A small image flow-matching model, trained from scratch: 4.84M parameters.
Rows from block 11 of a small image flow-matching model, named by matrix and row number. Rows with one number belong to one channel. Each number is 500 + 50 x the weight over its row's rms, rounded and kept within 0 to 999. All counts start at 0. Numbers have three digits each. After the name is the row's rms in percent of the matrix's.
Before each channel's rows are labels from the 100 images, of 14848 (inputs lightly noised), where the channel reaches its highest value: "colour at peak" is the nearest of a few named colours to the mean colour under the peak. Only what is clearly more common there than usual is listed. The data: capsule endoscopy frames (Kvasir-Capsule).
# convs0: first 3x3 conv (model.decb.1.1.convs.0.weight, 128x128x3x3, each kernel summed), inputs 0-127
# convs1: second 3x3 conv (model.decb.1.1.convs.1.weight, 128x128x3x3, transposed, each kernel summed), outputs 0-127

colour at peak: grey
convs0.86 093:549514497489535472483498412519529553509536510442430444561486454461507524440456479534310534398491489494564474499545524552440569500461507399531457542446566564458497455430459560491402450435527475508555501407539481411471480381552488485436557455498470454490442487471535551550402471468517554501502538528501492465580534523459541535528541494417623439473484485475532499569503535517478380481456
convs1.86 093:487437450391404403498548571537431491511519507530629554412502476493473567589491574498519484466527522501455556502477525490656444532477514542536514452528513425533552560466511505548458464513585562428439497505455511520469479476560546517517431511574454423509567441457474453513633541596460458535527503409484492475520486511502448440453505506584447540426470485468472473480511510528508549525629

colour at peak: pink; orange
convs0.76 086:572437528482493503521472459399472415498457511462519539503583523475412535463432519522497555405493449437497526516435485500477523537452515512504506443471566499513529539348527498461511496524544538522550383555530499494500405505446478460467399497394362489471511501569550516494528425494429480532584531529478463465445456438483414643447449491508505478470494614480497447518493502531505528605579
convs1.76 089:464521501504543470508500537489456516499474450467563423440466462513549444462580467441513457517484432536381493473515592411556478437532482480554505473544460438435458452552473452510501501425486391545504550599503485594440470471493448491484510432568608530571487483449533510551429469482509598411431502498421377577527526432458542423492422566527547562531583428532441452502554491457470516512475

colour at peak: grey
convs0.88 103:448508448510411419476529484490466488569562417402534558471468550467468440538500526581502485571484491530463528431425420484514484495548538544566486538500545536468529438457568596488567504568557482498465476420447429544417454558457491514495445541490422423379477474538491580455499494526569423515508504486414435439482539565548424488436480516539471541484480525565371468467509585383537481498508
convs1.88 098:482446517486585417492554475504496456507587493428505547543490450554514412492489409509523516539559523501447490512581576547482486437468445557445511439557480400494476491466465510555477454511484525539501487542593554515377513513426561402489499572456570534542487521480533507475496429517407661407563382538535517527507458560528504529481496538530446529481464480526535618506467517595556577523448

colour at peak: black
convs0.106 093:424534516546422563374456514526465501444568474381482450537395493466500525550425523530420471456499534533480467429532469521561527478512545543459505502435544492525460512417484494547477441432502518485538522455461495516575577445546546463436473429470396523397437427527512511510556493492469493452455504514504388458509524535598446568557566413503486583493389532498500414535520499468420463412517
convs1.106 125:523609495472540542450448475495485559450610523482576504536384538471534479517457547478432570524514435542502526413508460536626546422426537449516482436487599629487502608503550548416491519526489488537517504489501448512492543513459514469611456487502447465470434440445554495575431558508486568592487423475440520469495482536505440506464562453472495496415515557511517468581547513434494429580501

colour at peak: grey
convs0.67 101:473495531578514436541550525454559391485500487531506463441494481591527444649494550534481450500516430459371480437544443479435493499520621486542503396473451496455613496486506531447554484491474558514543494509602540477521410567445496457459478402453483491494500429574570467456437476527527485395488435464519570478515508587463483502444467477488409494570460540503507514497423566494469486562552
convs1.67 114:541496529439512568510440432490536559491594517478531510557469595473484453431499484495495566586513496547518400436544517571527447532512493493506487417516550461533397537502480405529417513552471442568504496461454412497460566483558498492459440534587624461590490630460489499476540475466476543517564532504467454464471392492494545399492489487559541372477557448544529487403526465574518468489518

colour at peak: grey; orange
convs0.111 094:567444511430543432467481471420443488484510494468509449473487458481418320475451517464556509483464429497474448469468542421497526522492500429488452518451430519447512488400574448509460440566546519466491484468516477485521394505462470505511480455462495452410470496394453422516455407481503538503491545489465460482540512473537512453518545496479412393534457469443539483467534303404493431454495
convs1.111 109:512477572485551439530476532524492527463476442550421500521653492462608473504400394506492526540537528452471523511503474442532564483523493478465541563605506466441629482474534583436516497407477560445555553521541451558611545468498515458575526515503505527538544575428498482590540504443485520470487518587525501548428538413584474389566429475518542445565511509508473529480505455530522512501427

colour at peak: orange
convs0.44 108:506601450473519509412447522468506527532428489524394552465557530505500325529428437482510513496573466491446481554491545537537484515450517510475447452520452534459532497509539459537629450460547497517498540464476489534524439490490501413418454497611505460607539486568548562493534425469560430533439474484526540480515462653572471519446467488454516549471526469522505553503545484512438483455647
convs1.44 084:373486563482522516478536524548529567428614551568473480559492512579480620482618498464488524495419506445523488424457403465416559474517506439502563455441564457445410447517485448496407548485477607575500482499489530441497554553438439499609475449507484518443482535446488453519551559568499472539557451559461441473510538472519506482498466455519468501534525522526506453466455502518491568577370

colour at peak: grey
convs0.24 073:452453506434483494425470490497490480549562358493489483468493465467510517506431477598455478425559527419534509555488505496464497458433506378512468635469497419520516445524507474445439482381583506453427569477533498517495497439442573563566446503539514436486553529360539507496337497533532478479569504589411546479511515459474513445476503529467490486465536440498436538518472499446451461543517
convs1.24 099:441512527609548554544494477495621567496469626476478574515493541446451566554476476460589454464525423590456487460549460525505447512514415584505470434491504518508454499540472511534510528601403414527486467489523514480502568552506492479430525499593470501495504503572482550559606514382452487551471438487508462504540539486443463484561605398594530604508429563474534466474513497486519544484530

colour at peak: black
convs0.10 077:439502482543419508477463485493472437473531465346484475472515521549473518445488543491468472459497488551450485422479364487401534530473498441512498549452478529558424480479541527543500503491483469539476445428493547455475486512548487479449457370477478494516498539494458522532542548554540366426486481560457472506442428500484525493501506376558498499598461534455443389500546519505300450446493
convs1.10 123:449493520581535451562438499438399498526494507456446531437672520564420432484511480436458434571532471458466419405499546475447544467520519506550557482604497449569463495512498513490450522424430463516450484419500513477502502558498486495511498521427442579446573544455551509488559418416546438417493515508438526420450449509575548533564559473498546500549600501505482558570532460515419478466499

colour at peak: orange
convs0.40 112:544433586471532537496444490452455484517585565559522476418584503540461415481515438405416460588423472465462526479412502500583535515496506502509540466460475492427452568481596529485571503492465579486451456584537510445493522492456434471510532505498422493486491489516391479471502437510444411428492475458472462534512529520452402494493370465415476537582476519480373486477494441522496586406531
convs1.40 087:574546493471507442442533588505471493442398499422582530563527517411497545514501517501583555495596542549476452562564508478450405555438530458474507500456470478583554404556500486525420571563445446547585528450463449556513444532492524564424506450498506498459464457536581557532423619450463557539546496524441579498483523414480520542453570446514420443422492554535504452553484505459470559493482

colour at peak: grey
convs0.92 119:509533585465446492415543412446562460514470624489522552475519483471439432577435543502536603534543509549487548482485512411413454566510512441538448468397536517445600558442462457456494545460492528513524436333613492490511434559477540428455521502551523518439461583430529510517480504459489457522518489529466517527488440518508529455494580507521424430397500470505449488477518544409500550525528
convs1.92 108:456526449499579444644571577406471501444516373512513465553571453510566565537542465417492390539411536468508433516462548523538531461425471520520464534585418419477501440470457478495545527551616489462503535527409565515513476493485505568499475538517474495525564513435517475517528516521454519424460517451472473487464461467401402587508431547493498421522549512449582501504462463510531462571458

colour at peak: grey
convs0.81 134:505440462444509457455450439520503425421464538562479540533532437480539460531395430527443513437367462521501554516469505456548539498492554489547462486611464532492498464471488573517595647517508535407514443574525524475529572534530417537507583505584431554502458498448461448585511480583481586469478515435565496441474550511514570423496494566440527516443566538578555492473456423527497517513464
convs1.81 075:535507553574483511428514674494531511543492475560519557512513498512468514528550523510590514539506460513469510448475399501506550512499549497476479401442467470570436526544545538489394582480579518559525540501547457478575521519472463557494381521511408451480396468551472491471516563516499422516513509447469430538569573534436442595535491457502601417562437468403537572520518538498476440564458

colour at peak: grey
convs0.27 091:506509550490520487568448437449410498479454419512513437428509509432485480543445414562539571450536435412445417497504547417583467527483538486507505450492530506497562471348490553651552554505438554430507546564495503555500437432519481495471453574518421532530578445569538435518485612553423454556524466548510532531499517512430534541586489474525500454549514556470494491548549475438459524553500
convs1.27 097:555538462516436453542575588458517597546501528410533517529507479574549549473608562475477445596533547513513553468461482500431587474446466517521493541575379499455425467576469465452436509438545417497479514500530526405507535494572547550570508404528485533522469522492544525511448427548476564419470511496502446391472557452532425438449500427516513482549474522422527441485516525629440489476506

colour at peak: orange
convs0.99 100:466528480476504402526507470479471398435470491517441505452531523509450449518440446540530484551452434428435554554446571448549536556469541547531479439492571521400509568568502426455427484433443520562511524561496488432458486510477543437509520507477478495522572472507352568608517460490474545419594518572488442467545489493503526504451447534427420503517407418495535469359512518484417547539483
convs1.99 118:474371540574516557456485502551467527548514462506502455564449468486608540490569522468440501500553580504529467515559413488458436407479492527556594524526472476508487455493482547444576532551517491518549481421497415565565468431541408610538465417618446491495437519461614455463434556529506497522432588431476524526503493547491410428526503466479511479555608526444441517527533508526565481492484

colour at peak: grey
convs0.77 101:502491513560347508500443561511514474457474520401489524447410477545523425523527472472434413457499456522487571493424404402503545537454472487443508460407490467438448518517511530471481431477547529571463570551469525472473485495596494560468441545567433485497470487419495474494437498520561388444497484539520490373482498458514482494542527382536483467443369563484431458472463461501412447506475
convs1.77 119:478471521578453425440496530487518505513532514469528483562494521509393454561460541436419387492565486550577412505559516507468529509552508466477495428604504498449486504518532482511524506561513617616484459531501412450521444443512497501510489449595475443520433552479449506562517420508523560500534518496456412499484602484501453540476567384471527514583470535417541386429448423547545464492584

colour at peak: grey
convs0.21 087:482589498525477518570481495497512570518484413459513546459505490489564481449568513534443552476493518458494512532419522595528564455526544453465401540556515486517498533484540545562496498580557576447394475518537495574467548405538411538478478484504422497451457541397375513540612468511586379535501423513536484499458492483518470528391504503516474344505449469555425497566522512542526541538516
convs1.21 091:447473471509516537502509496475588420504448547567498486508527528545470593532474427483517485418539382539441547502509463459442436540470405533473523536498478538481503568480484542482510518456425552604507507485545492502485465573444597466515570500476581494538409437585544510467464536438558575459525610465423555485514483463549494536574475509430391654592573552529498504481567536464530525470444

colour at peak: pink
convs0.87 100:435472569519457502479552429549451498485517538476417493492572511481411523541500526452487442432528484544539606500561502564463460487454510508431544555448478513440441476410516527455505404505423479456404586396506530520532419554450477432576525521475504500495534542473467465376551458522480475403484526532503430471448457603487566572533517561469508517530463573428413506596539592466466419509543
convs1.87 115:598488386561526480501529466415541612481536446470538526483517447488491580507483545386527538561472574408483433521490551464497539554586511437402546560504456473471547555540497468572465603437531453537531479549498443553494560459517470582465517482604442491458510593465469555578439478495482500482429460492464547590504513476555492468505498514466495482556591410618513459500469432486542545481546

colour at peak: grey
convs0.125 082:487401481461490550446503432502421424518588335466463521438552519496540484454525517484384550506561540473538503478478474530571574437465535492478599543531500442452514550558525420494433467465561505474514543490487441521494513632534345548456508522527488503417553493367535493550491506394492543481401561476539523519471460550451508430500520500534449417500520483481515480524546534464486495483555
convs1.125 085:451591526542411512587467489526551489481459671534634504433493513499469501491505430537502471400582448457475481555528545502491471564603469550515433414509563571609452507490491551449516446515513515496513474484596583468472510459542563447538568558488523458575424510549511517496634509497550547477521595475488522409502525482497517554553462485512502536433516486500462475562494582526558493461482

colour at peak: pink
convs0.48 090:505571497448483525498538596449512597535377550571506458539537490580453505470644503527604479539476465534472524453442460506507542499467366391485507483440623471506547547499520491480543551499510505509544349565531485528452528491466519503579507454516501567502577520510468505466509587494407515487556462507482541525460519484446451532459447497467470422380500528426559507460504447526462422472541
convs1.48 087:557487517518428505576497469527495493574564502539547552549429516561530493557480525504464516514466555573577471585541487573536451534519564500538565516569478486503491500420387462553501442598482467613432584418452533461500471463536581459479501593455543509538485482554514472458396535495588552571522525504556506494558474496504536510571507482553386444627413453604489533500451444556487459528502

colour at peak: orange
convs0.72 108:533420503535548404375544531530515527500403508462462487530616550521480510475473536466533503473459413487437394523521500445531546446524493524571544503486474458490545510464537547425528522544449463549543523481461559513476500540526457512543510551522468458517460569376547426354472521508489493513462520473490457623475484484561521396565508570444598447505515379394454463490411549491487498475477
convs1.72 095:428524520428499502594519353466511475557510553481520533492340518497374494464526534487478587486453518486600527496523487530608425521424504545516437490523512504489550499525454516555454534500541521438435473468554546544547468479534513555458488509390546492472566436548455512507511478492467498518593416406542493494507500480416404574471496463530411561485487594575494499494513527426494549596542

colour at peak: grey
convs0.16 093:466477525502526557405518492548490559469555534538441455476510560524549468531472503495419506452519518435616303475482510495447528457501500595399465523451441471487544580499547590527468517613463445513508585496501466414478491419488422490422547439569587420393523474468471522563532537534473479507525527499467582530485567478482537493476517495513549405505465546462554461463434535536475476573483
convs1.16 094:513565488479506479514453497465511484563553374517501556509447454555443572505543488487545460501527499591442617578528530565503410628490569436456435542517532496505482473526483434457528573515577554402523378552472537507563524547457545509460476531390463544574560474489583491495592497442560465479438455492525448530490395448474566485532476551500468540450556520541401508489570493483515529441468

colour at peak: pink
convs0.79 094:542447451540571479475438476433480505504425508473526631446505541498515443507466488514571587451427457534436350496492456561409448500419484589484505541481491504503525524424494449525466438520476396487474458432392455491419433479499517380511442451412520489500464526476496526445486480434394506576506493524416507501464481610491519548479406499492558450497510482479613462463463504470495479498555
convs1.79 112:482517557497512487515493523472425473498581573579433418521474530640447494491439515556501455455575454463508521455502609473577491486488543411491436482569613542475475527531430508414452493562460529433563535477563502493459459507518497622508483516535467504443409482564430436416442445474556502376500533542546492493475410457503445435498486511472481521487449538454427604499580523572538509484517

colour at peak: grey
convs0.124 095:489402471544470512518534508467445485503507492509507518470536581512524551559530444443570451533567452449524510591492582493440487593530542524448450524512511448400469584397538514532479564514435530532591455561452538474520516505491519383532495546516418530502489637488589533508412423469450485565474450491523457584460500487561498570504462490516519438577462471572549564462488596410539544576575
convs1.124 097:475552539551494518467435458530488532432445541489470414568525497544627512489487453517537523532508489565480432461475449558525492462578439488481513544534511511580561432502523622521529408475434472486501594509545506518496504459502477562559556506474555448510591388498507449418601556461589602420507499524398466406468468470504536449376483510527468521451539457470514465451444546554456434506425

colour at peak: grey
convs0.4 091:551524470562469522559516501458548540480563428456473428484461557386459542488461462496343444493397487520536504536528534471509558502525522397538524432464500529438437602562478593483460429540598484549471423405551489448492519521532491453450534490481484462544476397507571525447438504490532449439516525497488483454463520416493536536488537513448610501575491521511463482595520453499479385567426
convs1.4 091:476495515387542533500469522541542473467427570440485533502519486606462492510529491508506527446595488443510491461421461455551449526448482699422515461514541523486520461471515453533472540552450456440499553475556461580400483552495515451505535535496535573442513538417401457450518411436531622551544455518509529545518467543452485526478390529556383522475521477592497482518440477449517535476469

colour at peak: orange; pink
convs0.69 091:457528452411482549541593490539484543536515577533492506515485456572484523479471467610480566507494490605557456589505444450530536508503530584540429556463605440501501610521551564598531547568596533564511557485537563553502490539466465531611452454533556534484538498407481483462579546504546452498538548488498565475552497529469540492395484530448549510364522432454464510413462494463461490464500
convs1.69 106:565546566591569493512406514460485484493476566563469501500612599448523525546494482548511427491582553439550482378494548557484445501483493456436557577502509538439477422541523508465460492488562507467554541509513443498518478460618459505448485553545500485560448506602529528519396494538474495525443463482633453468454534571587496499508477487506587470502463571416512519506574502605541537571428

colour at peak: grey
convs0.29 097:547426514499581491558467512493478503546467534464470467510510378498535487481549518517482423522515504446470497480466492507458474541494489431341489541475536547359494450340537494659516413533441498489528517433473521448434486494483470525452510459518467403524498518431422545494558466452562449414548539578476456478532488437523510452474506448459500533514480463464402534532484522415451545403558
convs1.29 112:458527570472482514459482469486506469475568488595525502487480523427463497502484537435477501612527512556509486440432531425598599486404462530426455477508406497499509549479523409500535545511471501474331453559526477513424575502484512533500497514454544562533523485466555430500605489574530444538510556500526517410531489506433493438584470490481514491477518543540513497397455492497547565638361