A small image flow-matching model, trained from scratch.
Training: muon at rate 0.034, 8100 steps, batches of 256.
Data: 42238 training examples, 49.1 epochs.
Rows from block 7 of a small image flow-matching model, named by matrix and row number. Rows with one number belong to one channel. Each number is 200 + 30 x the weight over its row's rms, rounded and kept within 0 to 999. All counts start at 0. After the name is the row's rms in percent of the matrix's.
After each channel's rows are labels from the 100 images, of 14848 (inputs lightly noised), where the channel reaches its highest value: "strongest on" is what is common among them. Only what is clearly more common there than usual is listed. The data: capsule endoscopy frames (Kvasir-Capsule). In brackets: how many of the 100.
# convs0: first 3x3 conv (model.mid.1.convs.0.weight, 128x128x3x3, each kernel summed), inputs 43-85
# convs1: second 3x3 conv (model.mid.1.convs.1.weight, 128x128x3x3, transposed, each kernel summed), outputs 43-85

convs0.67,092,153,182,216,192,190,218,211,242,178,244,209,174,226,212,241,197,238,235,221,225,156,182,183,148,205,177,216,160,202,218,149,166,166,201,185,189,282,229,197,193,179,207,265
convs1.67,019,224,159,165,209,181,171,192,147,209,184,163,198,204,207,185,167,207,166,147,208,250,209,169,204,141,212,228,152,211,192,268,171,211,191,237,191,168,213,134,190,221,195,202
strongest on: finding: reduced mucosal view (25)

convs0.0,115,193,209,152,197,246,180,188,240,216,193,217,193,165,205,215,163,183,241,170,193,159,210,226,200,220,184,196,152,166,149,193,179,228,157,236,199,294,172,196,159,217,184,227
convs1.0,133,196,193,199,187,235,182,198,168,210,246,227,206,165,173,249,158,201,215,171,239,243,163,160,218,205,162,229,237,176,158,219,172,197,219,255,249,181,181,216,172,213,195,211
strongest on: finding: ileocecal valve (34)

convs0.87,096,174,197,211,172,188,252,184,131,201,239,209,239,190,196,155,195,151,137,194,201,190,175,240,184,170,231,216,214,221,212,214,207,161,176,224,245,193,255,160,242,209,200,234
convs1.87,010,214,216,187,203,214,199,227,240,160,185,180,186,180,182,199,186,181,172,173,166,240,215,184,244,192,153,129,228,185,226,157,168,182,239,207,176,162,154,192,242,216,172,173
strongest on: finding: ileocecal valve (28)

convs0.20,119,264,217,196,190,173,198,172,225,244,157,249,164,189,157,199,236,235,208,190,146,231,190,224,216,185,200,164,226,232,206,201,170,151,191,198,211,172,174,239,214,204,187,152
convs1.20,168,127,194,204,227,222,219,217,207,176,203,207,236,211,229,157,232,202,247,191,220,245,208,164,180,191,210,237,211,195,197,184,183,203,225,228,227,167,190,126,259,271,188,236
strongest on: finding: reduced mucosal view (25)

convs0.103,086,230,141,183,177,161,218,214,177,200,140,192,250,268,157,229,201,249,154,211,210,161,163,255,220,178,162,173,178,227,280,225,212,195,176,195,215,186,173,240,183,219,210,177
convs1.103,010,155,202,204,186,200,231,247,218,188,216,219,154,230,206,141,204,161,211,212,230,167,200,191,173,185,244,194,167,230,236,167,172,195,159,203,206,191,219,165,243,282,154,196
strongest on: finding: ileocecal valve (32)

convs0.26,085,198,225,207,216,209,177,152,232,204,163,214,274,202,187,202,205,230,228,229,195,218,242,165,251,169,184,205,183,204,202,242,217,175,227,143,250,203,191,231,176,221,210,162
convs1.26,034,212,197,187,197,181,148,202,181,214,232,155,213,250,235,198,171,170,183,223,223,213,218,225,171,173,235,149,212,188,201,268,193,210,240,160,198,260,253,198,203,188,183,253
strongest on: finding: blood fresh (38)

convs0.33,096,199,197,184,210,217,205,261,186,180,294,131,147,183,198,164,217,221,224,217,237,166,187,189,229,195,237,213,174,155,176,202,142,216,201,188,188,244,201,234,193,206,211,215
convs1.33,051,291,197,201,253,176,241,170,144,246,242,157,242,188,205,192,203,186,205,228,216,222,219,207,193,143,244,233,174,197,186,186,249,246,196,215,195,251,190,205,214,233,177,181
strongest on: finding: ileocecal valve (25)

convs0.107,092,183,218,218,189,202,208,162,224,224,163,148,192,259,209,212,230,164,194,203,194,200,177,241,235,176,204,180,165,238,176,221,225,194,149,175,182,241,159,201,159,186,214,130
convs1.107,012,222,227,193,162,203,123,136,223,176,212,118,178,188,211,196,198,213,246,204,212,208,218,204,221,144,168,197,187,182,151,223,224,218,192,182,200,214,225,173,195,218,164,220
strongest on: finding: reduced mucosal view (26)

convs0.99,099,154,207,195,234,209,176,225,185,180,206,201,175,217,193,170,221,204,266,214,231,171,244,179,143,236,310,203,231,210,148,241,205,197,216,217,204,191,220,216,235,170,200,204
convs1.99,190,224,180,148,203,200,168,218,194,187,190,190,207,223,180,243,165,204,168,166,198,199,161,215,167,209,182,218,156,215,159,160,214,184,198,248,171,224,178,168,156,150,220,153
strongest on: finding: ileocecal valve (46)

convs0.126,103,201,193,178,184,225,232,210,147,171,177,208,201,202,174,157,228,171,208,223,187,234,210,177,210,215,151,219,243,155,178,183,226,212,212,210,216,193,222,222,183,169,197,236
convs1.126,014,260,173,213,196,155,174,176,165,234,198,166,139,189,138,247,171,204,144,163,214,208,206,198,215,94,199,171,183,229,214,210,178,183,215,269,196,157,171,179,189,212,215,125
strongest on: finding: ileocecal valve (27)

convs0.15,105,191,162,255,214,217,181,226,167,189,175,224,211,220,179,246,178,212,167,160,205,202,169,244,159,217,134,173,172,217,176,150,229,166,180,220,219,193,151,181,189,165,165,260
convs1.15,012,245,188,210,167,190,208,200,197,241,208,175,169,246,152,173,160,207,218,217,159,116,238,186,185,152,172,156,216,192,184,175,209,198,209,185,185,175,209,180,168,218,140,204
strongest on: finding: ileocecal valve (51)

convs0.68,127,245,209,216,171,157,168,195,205,219,183,253,208,210,246,179,221,208,230,189,227,237,182,238,186,202,213,190,213,204,183,224,271,208,223,219,234,190,219,228,221,207,218,190
convs1.68,269,192,183,263,187,183,205,220,209,175,199,180,231,229,182,273,223,219,149,189,195,158,172,249,178,200,196,161,172,173,250,144,199,208,220,207,226,236,185,210,247,156,242,203
strongest on: finding: ileocecal valve (28)

convs0.31,087,180,273,199,216,152,184,168,242,175,161,221,212,199,173,248,218,218,246,203,189,196,252,152,229,190,228,215,208,199,232,235,182,110,209,186,236,213,222,189,194,214,153,196
convs1.31,012,215,198,179,201,145,177,209,235,157,200,177,208,218,235,239,163,207,199,197,226,199,194,177,256,170,208,217,216,221,221,261,183,223,231,231,212,254,187,147,191,240,169,247
strongest on: finding: blood fresh (32)

convs0.85,107,151,244,205,224,191,191,172,175,265,192,172,251,243,230,201,169,148,201,167,204,225,224,180,151,152,235,205,183,208,189,183,280,195,170,227,195,227,252,170,234,149,191,220
convs1.85,012,215,196,200,209,197,195,249,165,211,228,192,182,199,199,190,179,243,128,253,233,142,190,196,195,184,174,192,253,140,206,192,190,132,180,217,202,193,202,215,162,264,198,189
strongest on: finding: angiectasia (25)

convs0.47,095,232,164,222,238,210,179,225,197,198,216,189,153,249,219,208,201,218,284,209,203,235,210,241,173,236,204,196,171,218,202,206,225,229,186,234,234,184,148,270,208,208,239,192
convs1.47,244,178,142,159,207,267,211,176,185,216,173,173,239,172,202,172,195,171,270,146,222,245,171,214,240,221,201,201,188,201,149,244,174,179,203,265,200,177,165,239,203,216,177,200
strongest on: finding: ileocecal valve (36); finding: reduced mucosal view (25)

convs0.8,111,179,163,215,200,269,146,243,200,159,192,207,240,156,199,195,198,220,207,229,156,236,218,152,208,224,189,169,182,188,184,198,228,205,213,183,157,172,209,178,189,154,169,230
convs1.8,010,177,212,148,243,264,222,181,151,175,200,196,121,232,212,202,133,209,187,189,190,209,218,227,162,229,182,126,207,191,164,210,191,197,195,176,174,204,228,165,197,205,207,223
strongest on: finding: ileocecal valve (30)

convs0.101,104,251,175,166,209,204,200,210,194,236,184,199,169,210,215,210,189,252,174,230,161,274,201,215,206,162,146,210,187,247,196,174,193,179,210,259,239,244,229,214,232,218,178,236
convs1.101,021,208,184,218,235,211,174,219,207,209,166,150,208,157,185,217,255,229,144,182,233,129,253,202,228,191,207,190,268,121,212,197,210,241,206,182,219,192,207,252,192,144,182,196
strongest on: finding: ileocecal valve (45)

convs0.78,100,170,143,193,232,186,214,188,214,245,206,232,224,147,165,252,232,212,199,163,199,176,189,173,229,205,218,183,181,239,231,191,216,191,123,258,181,217,168,210,221,126,211,188
convs1.78,167,158,206,190,233,272,223,215,204,190,207,217,213,195,151,200,171,180,204,239,235,212,223,199,242,210,148,184,226,208,156,157,161,217,228,222,226,160,129,213,199,221,143,155
strongest on: finding: ileocecal valve (41)

convs0.111,098,220,202,164,195,233,185,212,176,179,223,233,226,206,185,151,203,173,270,196,251,180,219,214,190,227,236,202,238,173,229,199,234,215,189,230,191,218,208,161,213,240,233,205
convs1.111,167,214,138,161,203,214,149,141,205,216,189,174,193,183,194,255,179,197,152,235,184,201,223,251,221,176,212,161,170,233,232,222,177,174,180,160,149,203,212,208,227,156,203,142
strongest on: finding: ileocecal valve (27)

convs0.69,091,206,201,195,189,219,179,228,265,196,231,151,188,195,201,262,188,231,194,181,232,200,220,224,201,197,192,245,158,245,203,187,179,181,147,195,200,206,218,192,241,161,211,234
convs1.69,020,170,234,121,222,198,184,200,222,186,210,177,227,218,225,228,188,195,209,199,158,221,199,166,209,196,244,227,214,221,171,205,161,160,160,180,202,212,165,203,157,204,158,260
strongest on: finding: ileocecal valve (25)

convs0.117,117,239,213,238,181,161,170,190,219,235,165,232,233,185,221,199,212,195,196,180,176,179,219,249,181,220,162,219,186,176,207,177,183,189,203,229,253,163,201,224,178,193,256,187
convs1.117,237,171,231,170,200,279,191,214,229,184,168,159,204,216,138,172,215,167,171,175,229,181,171,189,218,253,164,139,219,201,200,189,162,192,259,222,215,152,158,184,230,204,168,189
strongest on: finding: ileocecal valve (64)

convs0.115,088,136,163,211,206,241,220,241,199,195,261,168,219,168,223,180,180,177,236,238,206,230,201,198,176,196,202,244,210,190,214,180,216,190,232,145,185,275,154,206,241,186,239,206
convs1.115,016,184,204,151,234,188,197,245,215,175,174,190,220,158,221,216,184,179,138,173,174,225,213,183,227,140,162,208,263,198,186,192,205,177,190,235,190,172,199,216,202,196,166,187
strongest on: finding: reduced mucosal view (52); finding: ileocecal valve (35)

convs0.123,116,251,173,192,183,213,211,204,177,262,261,178,197,129,212,258,180,197,214,155,182,270,230,199,196,193,193,177,172,232,225,236,130,207,235,186,218,152,210,213,239,230,179,187
convs1.123,199,219,193,157,207,211,145,203,144,163,191,192,179,214,172,174,227,181,179,196,210,213,207,164,220,216,192,167,246,143,233,162,169,176,206,202,179,198,160,188,167,225,179,201
strongest on: finding: ulcer (65)

convs0.39,080,199,127,195,241,195,221,172,212,197,245,192,208,167,172,224,187,230,184,226,237,255,245,128,236,172,247,245,175,144,167,213,136,213,221,153,248,276,167,204,185,232,207,203
convs1.39,025,218,231,167,230,161,154,174,182,200,189,146,181,168,215,230,168,189,210,193,180,222,144,143,222,183,216,205,207,209,211,258,171,200,204,198,216,183,273,147,180,221,141,220
strongest on: finding: ileocecal valve (34)

convs0.1,072,122,173,199,288,211,176,175,227,221,255,214,183,258,197,223,215,181,219,148,178,215,184,163,199,211,208,196,189,204,201,167,234,182,171,164,177,214,170,183,194,222,172,170
convs1.1,032,247,174,183,228,194,226,246,226,223,257,149,205,205,231,258,184,237,172,231,214,197,232,176,199,124,254,157,158,193,217,247,185,193,189,222,211,224,205,176,201,260,167,188
strongest on: finding: blood fresh (26)

convs0.112,084,208,174,220,194,223,235,208,176,200,223,129,239,168,187,211,183,145,220,227,173,183,159,213,205,188,223,214,230,225,164,202,233,204,206,159,212,269,190,176,252,270,197,250
convs1.112,035,191,213,200,181,184,215,151,214,204,190,210,173,159,262,241,141,185,212,203,262,170,253,183,186,213,179,210,173,222,215,213,200,203,158,208,160,224,267,183,189,218,210,195
strongest on: finding: ileocecal valve (34)

convs0.74,073,187,183,181,156,258,213,224,196,168,234,158,188,170,161,197,252,195,274,165,198,168,159,201,187,212,223,182,184,224,185,248,220,244,221,222,215,252,219,233,215,234,214,216
convs1.74,012,149,237,133,200,137,177,186,212,164,155,231,196,207,185,175,193,231,179,199,184,203,205,170,201,168,207,208,173,191,212,215,174,165,166,193,144,227,192,193,184,232,131,219
strongest on: finding: ileocecal valve (30)